config.toml
bias = "all"
depths = [5, 5, 5]
one_sided = false
Rows from block 7 of a small image embedding model, named by matrix and row number. Rows with one number belong to one neuron. Each number is 128 + 24 x the weight over its row's rms, rounded and kept within 0 to 255. All counts start at 0. Numbers have three digits each.
After each neuron's rows are labels from the 100 images, of 14848, where the neuron reaches its highest value: "peak on" is the class under the peak; "responds to" is what is common among them. Only what is clearly more common there than usual is listed. The data: Sentinel-2 satellite tiles (TerraMesh). In brackets: how many of the 100.
# fc1: MLP up (model.blocks.7.mlp.fc1.weight, 768x192), inputs 64-127
# fc2: MLP down (model.blocks.7.mlp.fc2.weight, 192x768, transposed), outputs 64-127

fc1.709:140151104103106097105118123159128141145112128118124158172171156116109102083126142162150160146093140131109156117119138148167109108117083136159137127182153111132167165117126150112113121083156099
fc2.709:176101161124118083128113117163154123167114133119130093135136135122128139138141094110126092134133103102094150086107102154110090091124144161166181103086132122122108096144123106096147131146155156
peak on: bare ground (34)
responds to: bare ground (63); main land cover: bare ground (35)

fc1.77:096170133117136150144124095096120132111096164081123143144100164173079120171158136121143088154101107114101149129150130115165147144121149106135112092150098103131170108108140156158101159138125087
fc2.77:152134162080105146099094088146140088124126086139103122103097101078105163093172126120085189096192102116148150095124100105122133090149100141150143150097129141132156135144132105138084091119118103
peak on: rangeland (52)
responds to: bare ground (70); main land cover: rangeland (43)

fc1.304:108112120163123113142065114136102133076116086146038122123127140125123113114098121072132123157129182165134103142130139118141132148182119160154126159131157092172168126133090163111136112131124117
fc2.304:113142142125123154115138166132090111095116140156134147109079149121120119117165168141145156114148114148141084103149120133150152143121127144141108178108128172120087131153087112104110104116127150
peak on: rangeland (46)
responds to: main land cover: trees (40)

fc1.259:099158143136131091123118140101107140181115076138127112133135144181152139082147144115144114122150129107112147092100129152116155115128113132133136109146101150102081100148133115125199128120125150
fc2.259:159111118126135118171098130103105129109108178111097130123104096144082103107102114113104130173150136135145111098126141145154184121145121091122102138138127097103115119143098130127126172114192125
peak on: built area (31)
responds to: crops (83); built area (82); main land cover: crops (49); clouds (35)

fc1.32:102088127117122150095131110152141145140105088133082102144165096124133082101111115137136133144121120115099138128122126123117061143135132138158155142130133099175151108153173157129123124089145129
fc2.32:149105148120121131086106141096147133165108059131110145156153084117084186158100143119116164127108141101132111140112087137110150115127111150139177145102140117134090135118131165116123128158099133
peak on: bare ground (58)
responds to: bare ground (85); main land cover: bare ground (56)

fc1.692:162089149179139074141094146079148114157105121155142103096124130107114151148121153129207153156124133157112128103098108090165126121128128113138127161111083113112149144086103174176127151109148117
fc2.692:131137138147109105144125143165160157118113051171137106107183086127133119137122142098155129165147138146142103164122105087130121130139154093188141111108135128154108140127159128104136130147112180
peak on: bare ground (70)
responds to: bare ground (86); main land cover: bare ground (67)

fc1.352:124135122170110130136097188127140116095104080080144082117141138088134111161122146094089124115116141106128088103137174138118124135109104149155084137134087121181141154133114130107131137119087130
fc2.352:099126079136086068095096113116087085138094127067130117120130170108135137104094103175115127094108120135135138113115160137155081086148174128153129116112108158135093143128102130124137174156088178
peak on: water (62)
responds to: water (86); main land cover: water (67)

fc1.105:143100130073111107139126115137146115124093104122113135118119178136159110180134112136131108131166145129143114112131110144148088129119136149127119115116123170127115112100137154060105158127110137
fc2.105:163137077150119127141112097145117107099161153121117086168095122126147102125149133092107096134111100151120093118151152124118096094129124099144106150164142110131127115145082115146160091126098123
peak on: trees (51)
responds to: main land cover: trees (45)

fc1.56:112157160141088087103075166127109139132137099137097130110139111153090124066094150163119113099102133099063110136068124147124111108131114140140136103110101109161155145114156153127111117124130158
fc2.56:167149112091087117110133133110111148133114098133150113109127096100160151149117142106139126127134086112144125081125112111102098140089115131153180102073174132114151137135145182145073098122127127
peak on: bare ground (64)
responds to: bare ground (88); main land cover: bare ground (68)

fc1.644:131142130154170125117120089092151116121134131119121083138114153123096089146133129149145094103127133135151089091108114113144124123116135156119150166145134157076146132172090138082111140084122133
fc2.644:108084141167106113162114116131149130112096087156129155104129124139186087149154152125143143100099174100097131142164124141147109079146124120151114145139095159076127176132114140111159142140165141
peak on: rangeland (63)
responds to: main land cover: rangeland (70)

fc1.369:144117105152165143122128116141097126132150124119131168135149133148131137137076126118144117137146138113111170134137138096142118164118121149128132154149200128133131143111089168098101196142170136
fc2.369:093160119152152113162153119122121155132105137149109136138123122173118121170144131119085129132131132152144150059146120143161175113104181136144129101135107076089144112150113117086144109123116119
peak on: crops (49)
responds to: crops (74)

fc1.113:136121121098107117107152141104154137124065118131071128138097113110108127103121101123155112128111116115136153107090177079058149121092148153112156153140110109111113106143059128154071125098174119
fc2.113:131140136109139129123118111111136099115178147111140140119142148129125163169131116114132107116077165113129136103149109159154103089139113134120130112101141130093174107158154155147115087150145107
peak on: built area (39)
responds to: trees (90); built area (81); water (67); crops (65)

fc1.569:147130107121153163128103122125099187095169121091180156146129094162094103148108136148145146106130096133104153113101085138142125106136093084100173149142119141112147103142127153111111081125104156
fc2.569:175139123122127136131075151142135102150095198135123115094161157131152141118150144151119143152163140119149104201138140099106150113119141149084158123131120108103140140111168163137137125105107112
peak on: bare ground (34)
responds to: bare ground (59); main land cover: bare ground (31)

fc1.436:126159196113084089155109136139113125174079118140107137127135115066143140152108101157139121126126150088123114092109116134123111128103119129123081154103143172141067087105101118123163116159137106
fc2.436:108097106123110161116135155145101138139148169150103132110068114152156136113103136110158121123122164151130112131138155102142105114133098134094116145126086110112148109160123172120130110152118140
peak on: trees (50)
responds to: trees (90)

fc1.290:112134135151139116123134090127134126128130106120130137106145108086105128092106126099117143140075140120114145123136144097111141113151152112078139140128132102117149106105121126131094146075169149
fc2.290:182103108095129142139140139115172092069128144129139145133071149112098122143132119124136110122186115155127118127141126147075144145126127129108109116124084112144110113121138185161106105142129125
peak on: trees (55)
responds to: main land cover: trees (50)

fc1.127:148117140177102095127158120117146122153149127131072146096106120152157173092090135164102092139122123108091099066135141147111131132123145142152144155134152114100146169149145142090129129097140099
fc2.127:094118161049098104174141159109161134126138112143146117142120119083150137123148145127126115100150096135161135131154137128112103116126077125146108146128136151118117130123148122169144100133116178
peak on: bare ground (37)
responds to: bare ground (59); main land cover: bare ground (38)

fc1.630:199120147122127133149123156127122133114119104118117137144157128108133097109146158169171159127143097083160096127103156117118140089078139131158130121129138150081158127157145086124108111162154115
fc2.630:133089142131088102131122112149110130128105119119119128154145116103126125136076098092086090151088164193126115130097100093130117104154158111087111110161105124103073092147148103082130153156159083
peak on: clouds (41)
responds to: clouds (52)

fc1.756:111112153128153108089130146128146087072121145155120111106172115186126125139137122130125146129125143088138159114123146106125156091099151134181145124130131164145146113151120110147118127088117162
fc2.756:155155106068109148124137156149133168145137140123130135138129112113074084130125067115085126096069137150121168113122114128181113105164118131142119107097148125124163124116172122114140126130095110
peak on: rangeland (55)
responds to: main land cover: rangeland (47)

fc1.158:140152112127129174105090112135139085143122119118120139095128110114083119103152136164155148100125086157161153150130130143123113151169105123159130144141176149136120173146153155132112159109101096
fc2.158:135112126141091125161165151099134146092170127088118128160127121113121110129156098074116138141114122173126115127136128122112138130103159106139152136176114108080150127138140149170144141111119078
peak on: trees (72)
responds to: trees (96); built area (66); crops (66); main land cover: trees (64)

fc1.470:178115167167139107151133175135168129112140092115121141107129154175143124163098115174098101139159117137122122131142152151086162091125156138128103127067134160140146135126129138150108136133127099
fc2.470:108158151115150132113155160110161117140125109133132119131105123172116119133122114115108136148144106131112101116105123110168139162117125119138111127128096130078113125111101099149160085158160155
peak on: clouds (99)
responds to: clouds (99)

fc1.767:121120119154127145120123140129128152173102054108093163139126104160130164095110080151128088131196146143159116144140102157131089125106103124101100110104122112101103123101110129113120099119123103
fc2.767:155163146127139109096135135087046098143082150179175088150132136136093127154140113139086116124135125143157127161121139161141143145113135076118102128095124136134154156163142106124127120120125100
peak on: rangeland (51)
responds to: crops (64); main land cover: rangeland (50); main land cover: crops (41)

fc1.522:082126108130128134135100105065106116149118120069122079154146129094119147137108109081153132139103117118148129099059142111162086111157106153135107131131108101116164120155133088135098139125088140
fc2.522:118152132100121111149102093127112122148080124115141160092155102155127144110113095084141144129135111117128116171165093160134071132128141127142113107132163151124121142118131104138116110141102159
peak on: flooded vegetation (36)
responds to: water (67); flooded vegetation (62); main land cover: flooded vegetation (40)

fc1.710:116139145129131116162121116094124156106138119110088131145117127113171125119104132131092157114128121110133126063103141094113124119153153104122107127108079103158102123120128122138125120126180090
fc2.710:120133127120124136059113144100141147121171115117104136141127105139113171138108161132139156145138103130145112140139154154145151208101107124099143098146123142099150105166176132153114115140115088
peak on: built area (69)
responds to: trees (91); built area (88); crops (76); water (72)

fc1.670:146124141160100135123096118089094120096127146131106138116096099143142133124097145148135161123093147143132121142062149149107135159130086112206160087124088143116182089129114134167118094078145074
fc2.670:101083131140117160114124152121123106143103110121130119174098129100110123127126143093124174106139154094160102074152153168111108145106180111119142156154174122114124105138086152158137114125142132
peak on: built area (96)
responds to: built area (97); main land cover: built area (86); crops (78); water (69)

fc1.755:130106122156126131121112149151121158132085140111081162092100113142177141153099126132124075121074160161123096108180136127146118104126108082099110153130132155150141113142097126121154128097128118
fc2.755:132129133134170136129146075155159136113149151178117107137114132145087170117132164102102122106132153090102156121111123112149116105142146148105094115183105071112122097121185115120109125081119174
peak on: clouds (65)
responds to: clouds (68)

fc1.263:145108123159185139110109198164153079143122104128147099147109136133151102148113175134067145108107130151152134117115143122078101123112165118122148113154160116124164123115095136114109103147145121
fc2.263:108135154121106145148103127115115173090126126128093137097117134144138131145158119134134096109139129125127110127092118145141161181143155164098141137118149150117086103173130116175080133121124101
peak on: crops (60)
responds to: crops (75); main land cover: crops (67)

fc1.700:139118099129104100109107117117147115152124113132135106145115115131135120137135143143161125108122132082122137161117138112166087168100155146098146121177137112180155099182141147140140106138148133
fc2.700:125148149129113121108167115137126165162137119118112099151134127138094122169131099083068134141118120098156160157106136100120147150149137136128153180121144080072142125113161106111145142116147141
peak on: snow or ice (33)
responds to: main land cover: snow or ice (34)

fc1.489:089087130150152110128124101118157146115132109069123133124116136126121133120127114160128111131123140167111164135139146091119117123122134069157081131148106126103099117136136109154117157084135127
fc2.489:120124114156131129125122135185154143130175127168093138116139201152156165077142124109073123145167084129134142112155090162118159121161172167110134118105145103137125085103127136118129111165128131
peak on: built area (28)
responds to: crops (83); built area (80); main land cover: crops (50)

fc1.88:097139135114134123146125161123123171131151098119076145116094136150075138134122133096147120087097133092124092083096152157096084080131208085135137109124158107124127150145087132119132131101122086
fc2.88:115136098105119141106097104134143094109123079098114113137150116086190111127096170160174116122108141117133179129156137061103156133148116165135115169142185136095086139141130146147119123194120156
peak on: trees (61)
responds to: trees (88); built area (70); water (69); crops (67)

fc1.408:099118117162134117128149130161138140095155093120101136157158091087140147164135142179165114137117131080098102136111131100123172122179103157119129155127126125146152115110151079137124101102144121
fc2.408:125122138121101176121126144141149099107134147129122179085090164124161138125156132099104074162143078154075126114109128104115160121105136156150163112161129147118128118141139136097103124173093083
peak on: crops (37)
responds to: crops (76); built area (74); main land cover: crops (44)

fc1.327:132119095135113134149076147115147103094130138115121158132137109135153065118062117133124129132131141135128095102125153102136086113088151123096102155114123119083131110148114098077143101121109153
fc2.327:115097115152125151174106122103149163119164160120115139111107166089130124149113161106134158123093137124160085104127114127150158167153132082082100103109112133150144132165156166110145124162143166
peak on: built area (78)
responds to: built area (94); crops (78); water (73); main land cover: built area (70)

fc1.609:114120095132116109110176094134120127124155139107084114155119124120147107126126143142095120104104121108119128101144155149125124093171149149132123188114131118121138089117107112113134132090164115
fc2.609:138141119165140100110152151107135131087132134181175149091088115174113132182158151109133120132075153120097114124133115119105125129124168149127136149146097114128126153079070159081143127102126159
peak on: rangeland (65)
responds to: main land cover: rangeland (55)

fc1.338:125105124124152132124140170151109136167134137113095132163160103132106109108142155163119135134115100141155087134150144134119131153110078114122170113105091154086127149129141142169071086100115145
fc2.338:170163106109113135143110124150097110149119114150163143116129152134082171128122109108101138118135065109085156121121174166141116128117111119131129191164153120132147113135133142111120113168069132
peak on: clouds (43)
responds to: clouds (55); main land cover: trees (40)

fc1.652:128134105165122145075125143150136167144082147115115149098111070176106097138117092160112116170169140150065125116118146112093110111089173135141129114133115143101153092124106121130130096089157084
fc2.652:109122117154103087096064124158156133104109095114122167102132115162120112148139130115116143150159148111101150078133156069125116142141147140100138116123140152105111088108109120135095133085154150
peak on: clouds (97)
responds to: clouds (100); main land cover: clouds (81)

fc1.647:119083136152128135067100103119139139121145120098099109117131144135125187110165162115116133130139086118094115207141153165126115105128100132171183148109124146156131140100140101110163114127134133
fc2.647:148162121109110125067116117166118138094101139116115132146184076119097105157095110164117138163109106156139097092137084163138154155135177140119121161135139141133133150106132134160149134116115131
peak on: snow or ice (32)
responds to: main land cover: snow or ice (36)

fc1.275:150133150075148110114126095059145142146132141149147082160098162122120117127063154140158170147126122086124155105155141114076138090126157145077122110125111132113098101071109115115103133127163141
fc2.275:133147128150135145100142096076114110175129139123121124130125139150108142149177119113127144152138115124131160105152148116140105174135156127124132160146166110124161127105124125132107135102137162
peak on: built area (28)
responds to: water (70)

fc1.34:146128107142171134171101089131097150097165148166127165197064132163156139130138149167159145138131175192117139177101122164094129162134114123159155111145148154109148133153133098117140135139142136
fc2.34:120129134113115124153110152102143134135073122140098117119155078134166135132139126184106103088145127174111149119119105161127143188131157098108151123091102136118127130123162131150167153090156120
peak on: built area (87)
responds to: built area (99); crops (95); water (68); main land cover: crops (50)

fc1.535:077152140070129152100136149144141118172111101149062129099174098076117087148138159154117148156088147136144119158135135180119107127144126135133082171082153118092129112111143147114130126117133087
fc2.535:171123142108124155108121169103130153109106137129122115140122124142129122154122159129114157133105115124096098124092097118140105110133138110116088179122115120160130061130074155119094150113128150
peak on: rangeland (52)
responds to: main land cover: rangeland (51)

fc1.96:156148140104166123130118124118103133155092098151112125145127132170080133113106141135127143160109160121119120131126147131130166168144148129131163101121109162155125100128147120153104067109142090
fc2.96:142172130155110084127142112119136157094146140141126121154160160128141109149105129131094116120129093154110111138160137107118139114147093077132186093126159130145122180163129137117124131094138111
peak on: built area (38)
responds to: built area (69); crops (69)

fc1.498:099125160093128122119136145144156118167140093184096132145147121116096127134126164110146127130090166101116137115113107162108047173106108112133155118155137137151124074096153156112142115084108139
fc2.498:146099140145111128115137168114182170108102131136129142124157088122124140163123131119159149116127124058145115132126140097151139126132100158138131139137113129122166136154125124112115117151156101
peak on: bare ground (33)
responds to: bare ground (72); main land cover: bare ground (34)

fc1.85:076141123138142109123108175126114154139129129132157171137114095140142137154087151127162136156130165166118172129122109168070113122209098126127120129174123176152098113118137145125149085157155143
fc2.85:136139112088131180157079112128127145127100117111128150174136111100144113142134151162145131174165106122091095149122118110154130123122107100129118143113107063121100163085159117096166156105130128
peak on: crops (50)
responds to: crops (76); built area (68); water (66); main land cover: crops (56)

fc1.156:090139111161100109145139124092116129125128151159144113118102168121151108166102073130138078148127122118137104163128087142115102148110134147127156088133111112117056115133099117107102146098169099
fc2.156:139136185114147150105116097135099119115147127162060127114125116130108092113122143142120151095125097142134146131103145147102111111114145112142110093149148128130152170145159161171129124123138124
peak on: bare ground (32)
responds to: bare ground (61)

fc1.665:118147130086117121139139109089116132111162069101116127097123153119171087135143080147157151117148136111112137119118169136141113119148104133126101145163129189131132125088079113119123134117142129
fc2.665:155107104112157121114105137127107137132141162157130135154145095088114131085131121106089127121165108132151089121152099149158112161100142136050131126068118108152133105132084134158139142131117100
peak on: trees (90)
responds to: trees (95); main land cover: trees (85); clouds (40)

fc1.212:109190154125121133128141158118105126179148068151115158107103144139098149170143151152131140133105121110130146120120149122109106128123179138119133075121111145111131155090123144158097136149140142
fc2.212:105147127112138129149155141105141107098177148135116157126120138139114109157127140115117117160120078141138107157136131161104156140145143173190172157121101120096086151143104116106097148138126130
peak on: clouds (90)
responds to: clouds (92); main land cover: clouds (65)

fc1.543:120110118106089110144100111088132158133104096119140165111114140134135103125137085141162142112108110113141085084165097100167136136079125117189112136093132167100131112095144154119111101096153118
fc2.543:105118171078125154107159144102114133155129136125111093145129106097133110135119116119091143139126138130113157120096166161095078155144124163131118154136125147127123104131123113153156119116100160
peak on: trees (53)
responds to: main land cover: trees (46)

fc1.519:106156096109096155101111151084128130137102084132108127074176116147133110123144140120183125164098127133102105081160142112157124095070121142092166104111081121129125120141117117070125136119126134
fc2.519:142095142172145161088108171152125136108091173103100128135108155083171100095125125135127102141110171128128122134113166129123105135134131129127166098163177095160145155140131160114137139095133154
peak on: flooded vegetation (29)
responds to: flooded vegetation (40); main land cover: flooded vegetation (28)

fc1.276:130135163143143140149122164099114145164111116093148135152128150131068119125107141144138155093131153085086163149098136119125178171113092173153124140114134125134169106183125168103136146131104113
fc2.276:136132135134154119131177084161126088129110141138105116096170148158128134132149150112075125145146117124133106123148119128098153101126173102128103105182148128125142158122098109109120165164176151
peak on: clouds (27)
responds to: crops (64); clouds (43)

fc1.674:142098167145131109172126140136079119122139097119136182154148130116122147102135132105129123098123090089125134125119122143154156155120088115112129151105122098095121135114076157153116089115125086
fc2.674:151134138129134111119119111159187139124119138098067076154131165073114129113141153138123147163150173113130188169117148079099151121126109159123099110110133113159133145149132120134112133089122156
peak on: crops (57)
responds to: crops (75); built area (64); main land cover: crops (57)

fc1.38:130119162144126142149074110116141112140153139169106103133098069127067132156169152148113118086167141189136124108128145196144119117121123126153115132155091159157121126102134154140114107127106106
fc2.38:151144103098181119125169112149080100101137122105144128115150130100159122124140135160121167128132110122169098127134119154111145110114139122128091120146148114142091105181172157109114136101164100
peak on: rangeland (46)
responds to: bare ground (62); main land cover: bare ground (27)

fc1.274:124159125138149123164140168106125142135212136131101108126132135101094150100087115228121139151123120128132152103102133173107098104150176158094087129120134091081129122099136138075121130166110137
fc2.274:122146118157126139106111076100127157070147159117130136108174112108180147121165108113107102106142151131095103110112107107097135108121084094161157141130115147149121134091163099134107132131107102
peak on: built area (27)
responds to: water (80); built area (69); main land cover: water (55)

fc1.102:124115130181152131142068164119117167129132149156107091177128099135130133126091106143124117110142104138161100123100151122102127158163108130127120125151099121138109105143152104089124140150155123
fc2.102:109134079132152147131106111108129132149170093128125112140153144137130117149119138146111154132180146159144164097142118154124122166111125112153095123141143134202103159170116151127117120142146124
peak on: built area (48)
responds to: crops (83); built area (80); main land cover: crops (56)

fc1.305:103119128123146082163116157101087112166123125100137119120090133112139142164108189145157099147157087145089078180134134144124142129126147100180134110119125153054108087143116140150122150134088081
fc2.305:076100115109099136102120160106135097098196152168119078139115117158135118101147168125133079122142132120139100144107109078145141140165117111128137090131112136149122111129100092124104177131146152
peak on: rangeland (66)
responds to: main land cover: rangeland (71)

fc1.488:109144094089108140109131116128147147143137125114149121121142101126133073117112134122163178106129169153149141121130122138094112124096120091082123104144134131114150097086112175125138128116177128
fc2.488:101132128147114109136167125165127104130132123161185097116114110118193155107138113064131152100118139070105126143144155103146126157109121142153110147117148118133154070115130125113135121144135088
peak on: built area (26)
responds to: main land cover: built area (27)

fc1.452:141116163170140104091106108138140122123088074135127112113120100124132156137101100150101139150157127124096151185107113196157142134129123108132123165126178093156097115110119173143129126152128113
fc2.452:164117136108133148150162184168135157139134187134106131192125146083110123110107111165114119080115143136153127103124080126147127133168111136124160188099133175142103098131105132139107172125120155
peak on: trees (86)
responds to: trees (98); main land cover: trees (54)

fc1.409:132052138119136117163182155129121152166121121112117099124135120113071134088139177098123135145136133138129123111072132133106126131146138102146118135063149081155141120121098126116122144143122141
fc2.409:103107112146123161113115104142177127137105133100144109115141131138138085121113077188113140160138093152141194148120136151107116097126113098136125134110142171101137141141088135138124119110163124
peak on: crops (55)
responds to: crops (79); main land cover: crops (59)

fc1.388:110121113116164118162134120186102145075123075164092080147138118174126126109085125171128129134102116105109123152091143119126133141127107149173117127131123120149117090114144126127125120109073095
fc2.388:109124132094103154104141131123100129127108158180129122130134144094159079093193119127144115113135105145165128128127084138122088148130158120082149112149114114168155131131133124173120108154091115
peak on: water (75)
responds to: water (87); main land cover: water (74)

fc1.675:162173150135151149082133131144140131123063125119130098139099136107124111142085155139157140095130094150153112078108139101111146116133076136110079235130146082085115158145132135121141133192132132
fc2.675:123097159146155093160100135114123126118121114074174144151125123150121119123142132098083092153126134180130143139146106101163157159168136102114141122104127167106142161146116173146089176145165168
peak on: crops (86)
responds to: crops (92); main land cover: crops (82); built area (74)

fc1.447:128162117122154141130118155119142138107124104157161164102083076116103138120126128131178133105167145082140120128145171157138118139130091176073145122133146104113142107106122100132158087111145136
fc2.447:134136112204119164105128143125131144144134082107134141122134121140087121109089154149138151142145122105095142121143146108134157131136139101116112121092161107145106123114127109135084151140144193
peak on: snow or ice (71)
responds to: snow or ice (76); main land cover: snow or ice (72)

fc1.530:115119170142170128140131149110119150118119129134150068150129176102114155149109171150133123120107107084134196091097141080111079144115139137145130173126118113149159144156121109086129131100121086
fc2.530:145123131147145110134111142169142139089113160144120137106157094105142119141121172145126117142192135117144080095187147187103125153180098114133143148147110150147123167175156128148145131101128113
peak on: rangeland (58); crops (42)
responds to: trees (99); crops (77); main land cover: crops (46)

fc1.346:110152145107186162174131103142143127174118107099127103142156132108123123153141119116134166113168127133099095095101183149125161056151108133151148119096141132086162144093114150119136131093114132
fc2.346:071137125128121121101138102101165120103080122138148103118124162160136118121149133108165144101130162093102166117168125129126151097157089173106091124129114084159133121136097103126090140151129113
peak on: clouds (46); water (35)
responds to: clouds (61); main land cover: clouds (49); main land cover: water (39)

fc1.549:106111158150136134187130122118127150160119141138126139133121104156091151131098105147096101127158149098102103134102144138134088080133151120151112127160089133135140181112094167125100101101133142
fc2.549:160151146135116122061141137142162105138159166127147151106171163105138140106154142175161107128133068139141151134132138110118145140127114134092114131100156153170124078115153148140101168127098158
peak on: snow or ice (82)
responds to: snow or ice (82); main land cover: snow or ice (82)

fc1.646:144119105099085106135129123163143115080159102159089131091107128134121129095102117083143099103114109171133164144100141121135089110140194130145118156112123123113143095153106134133110134121172147
fc2.646:127145132101125189079135166122095142114097144160145117139146208138124123147125131171092150143064123111137123125119125146132139130147082065119139166118145156127144136146126123085109144137093104
peak on: clouds (72)
responds to: clouds (72); main land cover: clouds (35)

fc1.154:141129125120097108129131105130090133132159131162163125105098134148122145121090124163136168168064136149150122154130111130100149122114113149119121158132121103148152171121139143155136113130152137
fc2.154:105113140087119155130130139101157141098100120117145174137128122143160115161160112163140103136122115143097110172143146168119168166151102086129142105108126101086107169109141111153148147103123145
peak on: trees (52)
responds to: trees (89); built area (85); crops (83); main land cover: crops (58)

fc1.681:087120148152142107105159161175114146125134114118077099081136084124120134154082130129091125183165145139131135144114122139055130147064155098095110127116073143119079104147122135160145081122138164
fc2.681:137133139146135163153126131138136168107119141175200132148110119148084115103079116118142129158126133109142106127168132124123156084163109184132116116132188115143141119109168121118130134155126113
peak on: flooded vegetation (26)
responds to: water (76); flooded vegetation (53); main land cover: flooded vegetation (28)