Rows from block 7 of a small image embedding model, named by matrix and row number. Rows with one number belong to one neuron. Each number is 128 + 32 x the weight over its row's rms, rounded and kept within 0 to 255. All counts start at 0. Numbers have three digits each.
After each neuron's rows are labels from the 100 images, of 14848, where the neuron reaches its highest value: "responds to" is what is common among them. Only what is clearly more common there than usual is listed. The data: Sentinel-2 satellite tiles (TerraMesh).
# fc1: MLP up (model.blocks.7.mlp.fc1.weight, 768x192), inputs 128-191
# fc2: MLP down (model.blocks.7.mlp.fc2.weight, 192x768, transposed), outputs 128-191

fc1.80:147122056135123163127130161190134079148094169081139151132152140091074148106105133101116128133091150154088136109119138126098138108122163071083170093155072137053090131127106147113157156134125171
fc2.80:144105161182175129136099147104146128183120114180104157118132149113106120099135141131112159061097125117110164161167108123095152196132146197180156122120159123173172119116110182142110167113096070
responds to: water; main land cover: water; clouds

fc1.42:078173119127110053170144147128133168146123117172160144130127183139117183138127153061116042113093152164123118074127097149163102080078134152069129093129146163172137121146153136212087139106177157
fc2.42:145070083138168084141098099122141087123128131144080133086108115082169060154138158158141137140070151125081110119138145120142025109162106147123140172083152109132091145152133175136109101187138149
responds to: main land cover: trees

fc1.79:138207122091107108112142127114088125150084087089070137118118089103144113115176128172140098090074123097104192130121100087158159157109152123086114160125048124115135169106115160133151138194161090
fc2.79:118134100123104114088127172089120125107091156119111117174197186097165122061162121112075103126111163189107111134088138136186123119121143097100191111127130137144128149158092083151156130115148149
responds to: main land cover: trees

fc1.673:180069121157060134123149151143086126168103123111115153199146115175164157110167103150096132132145154094159115123142141117122118127140105162152197129094123102164138133167160087126159136099115132
fc2.673:129181083079162167104091090156091096051144166133110110094143157097149151146116111080153167146114131157100126101106109178167141156115167148095165087095093147115161090178111164194085109121122148
responds to: crops

fc1.763:121108155090110112111147129105138122050154149101130130139173134085129166165158134137173132110114147155202148159141174136175122147106081117137170132134118115159142143134132108174142197111191064
fc2.763:080089078068145115158090171124132126129128122118160171141102139080124116151111104130180104171134137130110185154095092115104148091123129178198073146126114130106127169138136106133096117146082154
responds to: water; snow or ice

fc1.440:142170131103034158117108121106082115133137132170131058178133099139103121099100176177138078115129138102155106122134112132123117098117036094124120147119142130112175146122155143136112101134126183
fc2.440:056144170157204199107229170105161136142136158146116180153156129113129113138118142132108116116132113161140112080129125129114174181116203104051094107094173163136158171142171087154190167157196146
responds to: water; main land cover: water

fc1.497:133079182178147108130142193124124120128089101127116085151105089115092135185146169114128203122096091135145127143134117137119117171069124096072124117129032141172078128103114153172137144147071167
fc2.497:149146112115205181109128130144130121097076091135128038170131101153170158140110160116134153121175110204108131145147147122127099107135153134134149202107187154154124143223138102116188146149109131
responds to: crops; main land cover: crops

fc1.635:099145126138058103069134200185080085150131129146128106107172084137103124112093133124113109197139161161101107136145125128104128119109099175104158097117108141078168156183117140085101104093158130
fc2.635:140099121172148073158126085128145226114152083055089137130158104105135079092105137127049114122177156086164160107161181103144131096162194142117109167121150098193091147099129152073137139117083118
responds to: water; main land cover: water

fc1.523:121118100141122105189112092135129086126095105105083106127136119147105129098097128112104203145128150159176117140069098135050091115133145133127172081148118131135159112101184137141137149106147141
fc2.523:147133122117149167176150125130142128160083129117181121062117128101158179088137145165152092095148108109109193134169153156141157125189130119088122104137071168113133132059102094140162102106105149
responds to: water; flooded vegetation

fc1.609:166027112148108110109090094123147086120083123078157161128106093088099119142144074086091151062125073169131149095135083116126139110093059125117123169142139127126053149149175145108095167155182123
fc2.609:170107099104119157161168152137155129145158125121128125133159108077139105134082123156119145180105082124155154072071150174121174079099108129133081179145169102114184193139127080082149166107116105
responds to: main land cover: rangeland

fc1.623:172160103077130160144136100083121150106120112165120162132104170070119129180124127121154177147084118149159104124149131176200060133105122118155039169166163128114097025129187116160147092086130116
fc2.623:152057104156140136136181148187171127095157130118150193124051127137137111125090108107100136071112135106173104069067190196120097071092120139073174142040108130109108157181089130163115118144139118
responds to: main land cover: rangeland

fc1.756:155123159099124130077145127156121201094166141069139080195115138157152129077128125107088116110109047126159157132113115066056149164152148173161162075069144088145152129137101125111069088087122102
fc2.756:162166136125073138087116107121138135107087142081109100173106152149141145142187119123146154141145143095112131110171145101142077146162136127092129170081097073139067123109154154120182116153122156
responds to: main land cover: rangeland

fc1.478:078172121172076173129135143148119131164131119185142090138144097153099176110166182124161065146116143059121092164109098093130110172145146166106140088168099100064150072143185112143111085117176111
fc2.478:119164160080104136094151167097142170136100139114162135113149130193128148150114089144120183111146141126171107090204084138121099212072184096108129152176120065129151073145090153067136149162109132
responds to: main land cover: trees

fc1.644:146098075116133131145145053148096171087112110100148124076125149105083131100137137110126202111111118093161093066065103124134176069145110166075152127151117115133054128095082077144137108092155084
fc2.644:154105183148106112103123141110076148160110069098127108140111149086141106144144157055120133137157138089170122086101065116118098192078117076195155087172189143118132117140100104139120118123109084
responds to: main land cover: rangeland

fc1.722:120074099071137146082162092134104081146102103111128128134082095102122129173165102115121151158163108143112170143169129103103159107152128037142141139128085152098128090170126131120135128101084112
fc2.722:121076128090186093111109127176155197184113132152134128108144135157152126098151176132116147141180081126105132100083125152107163112106108166053144133128116107155108178107119131167119119085074110
responds to: main land cover: trees

fc1.51:122116091065146182079066113131184163158121147120145166147133072036079129077126153076116178064095102184160122149158143120131166119143125170166158142092137061138129109077107145069139117103159164
fc2.51:102138167173137113168129142148141090123130084132097094150155166182149087141131115166129133159142177102147113181153097144188110120108113093133157136130139171147121041118135086106131120128100112
responds to: main land cover: rangeland

fc1.506:108137093079150111178127138064145124209129118151144160137136139100119163145142173095082115173088134088132117140165129095055155120140146125180132154131143077150180118071152169156092178084170160
fc2.506:095156143101239089093132173167161104133196179152117093086123117143125113117121122096130156146087104088182136155095120123166123143130111151149113178194175115161118169076170110111124106127117103
responds to: main land cover: rangeland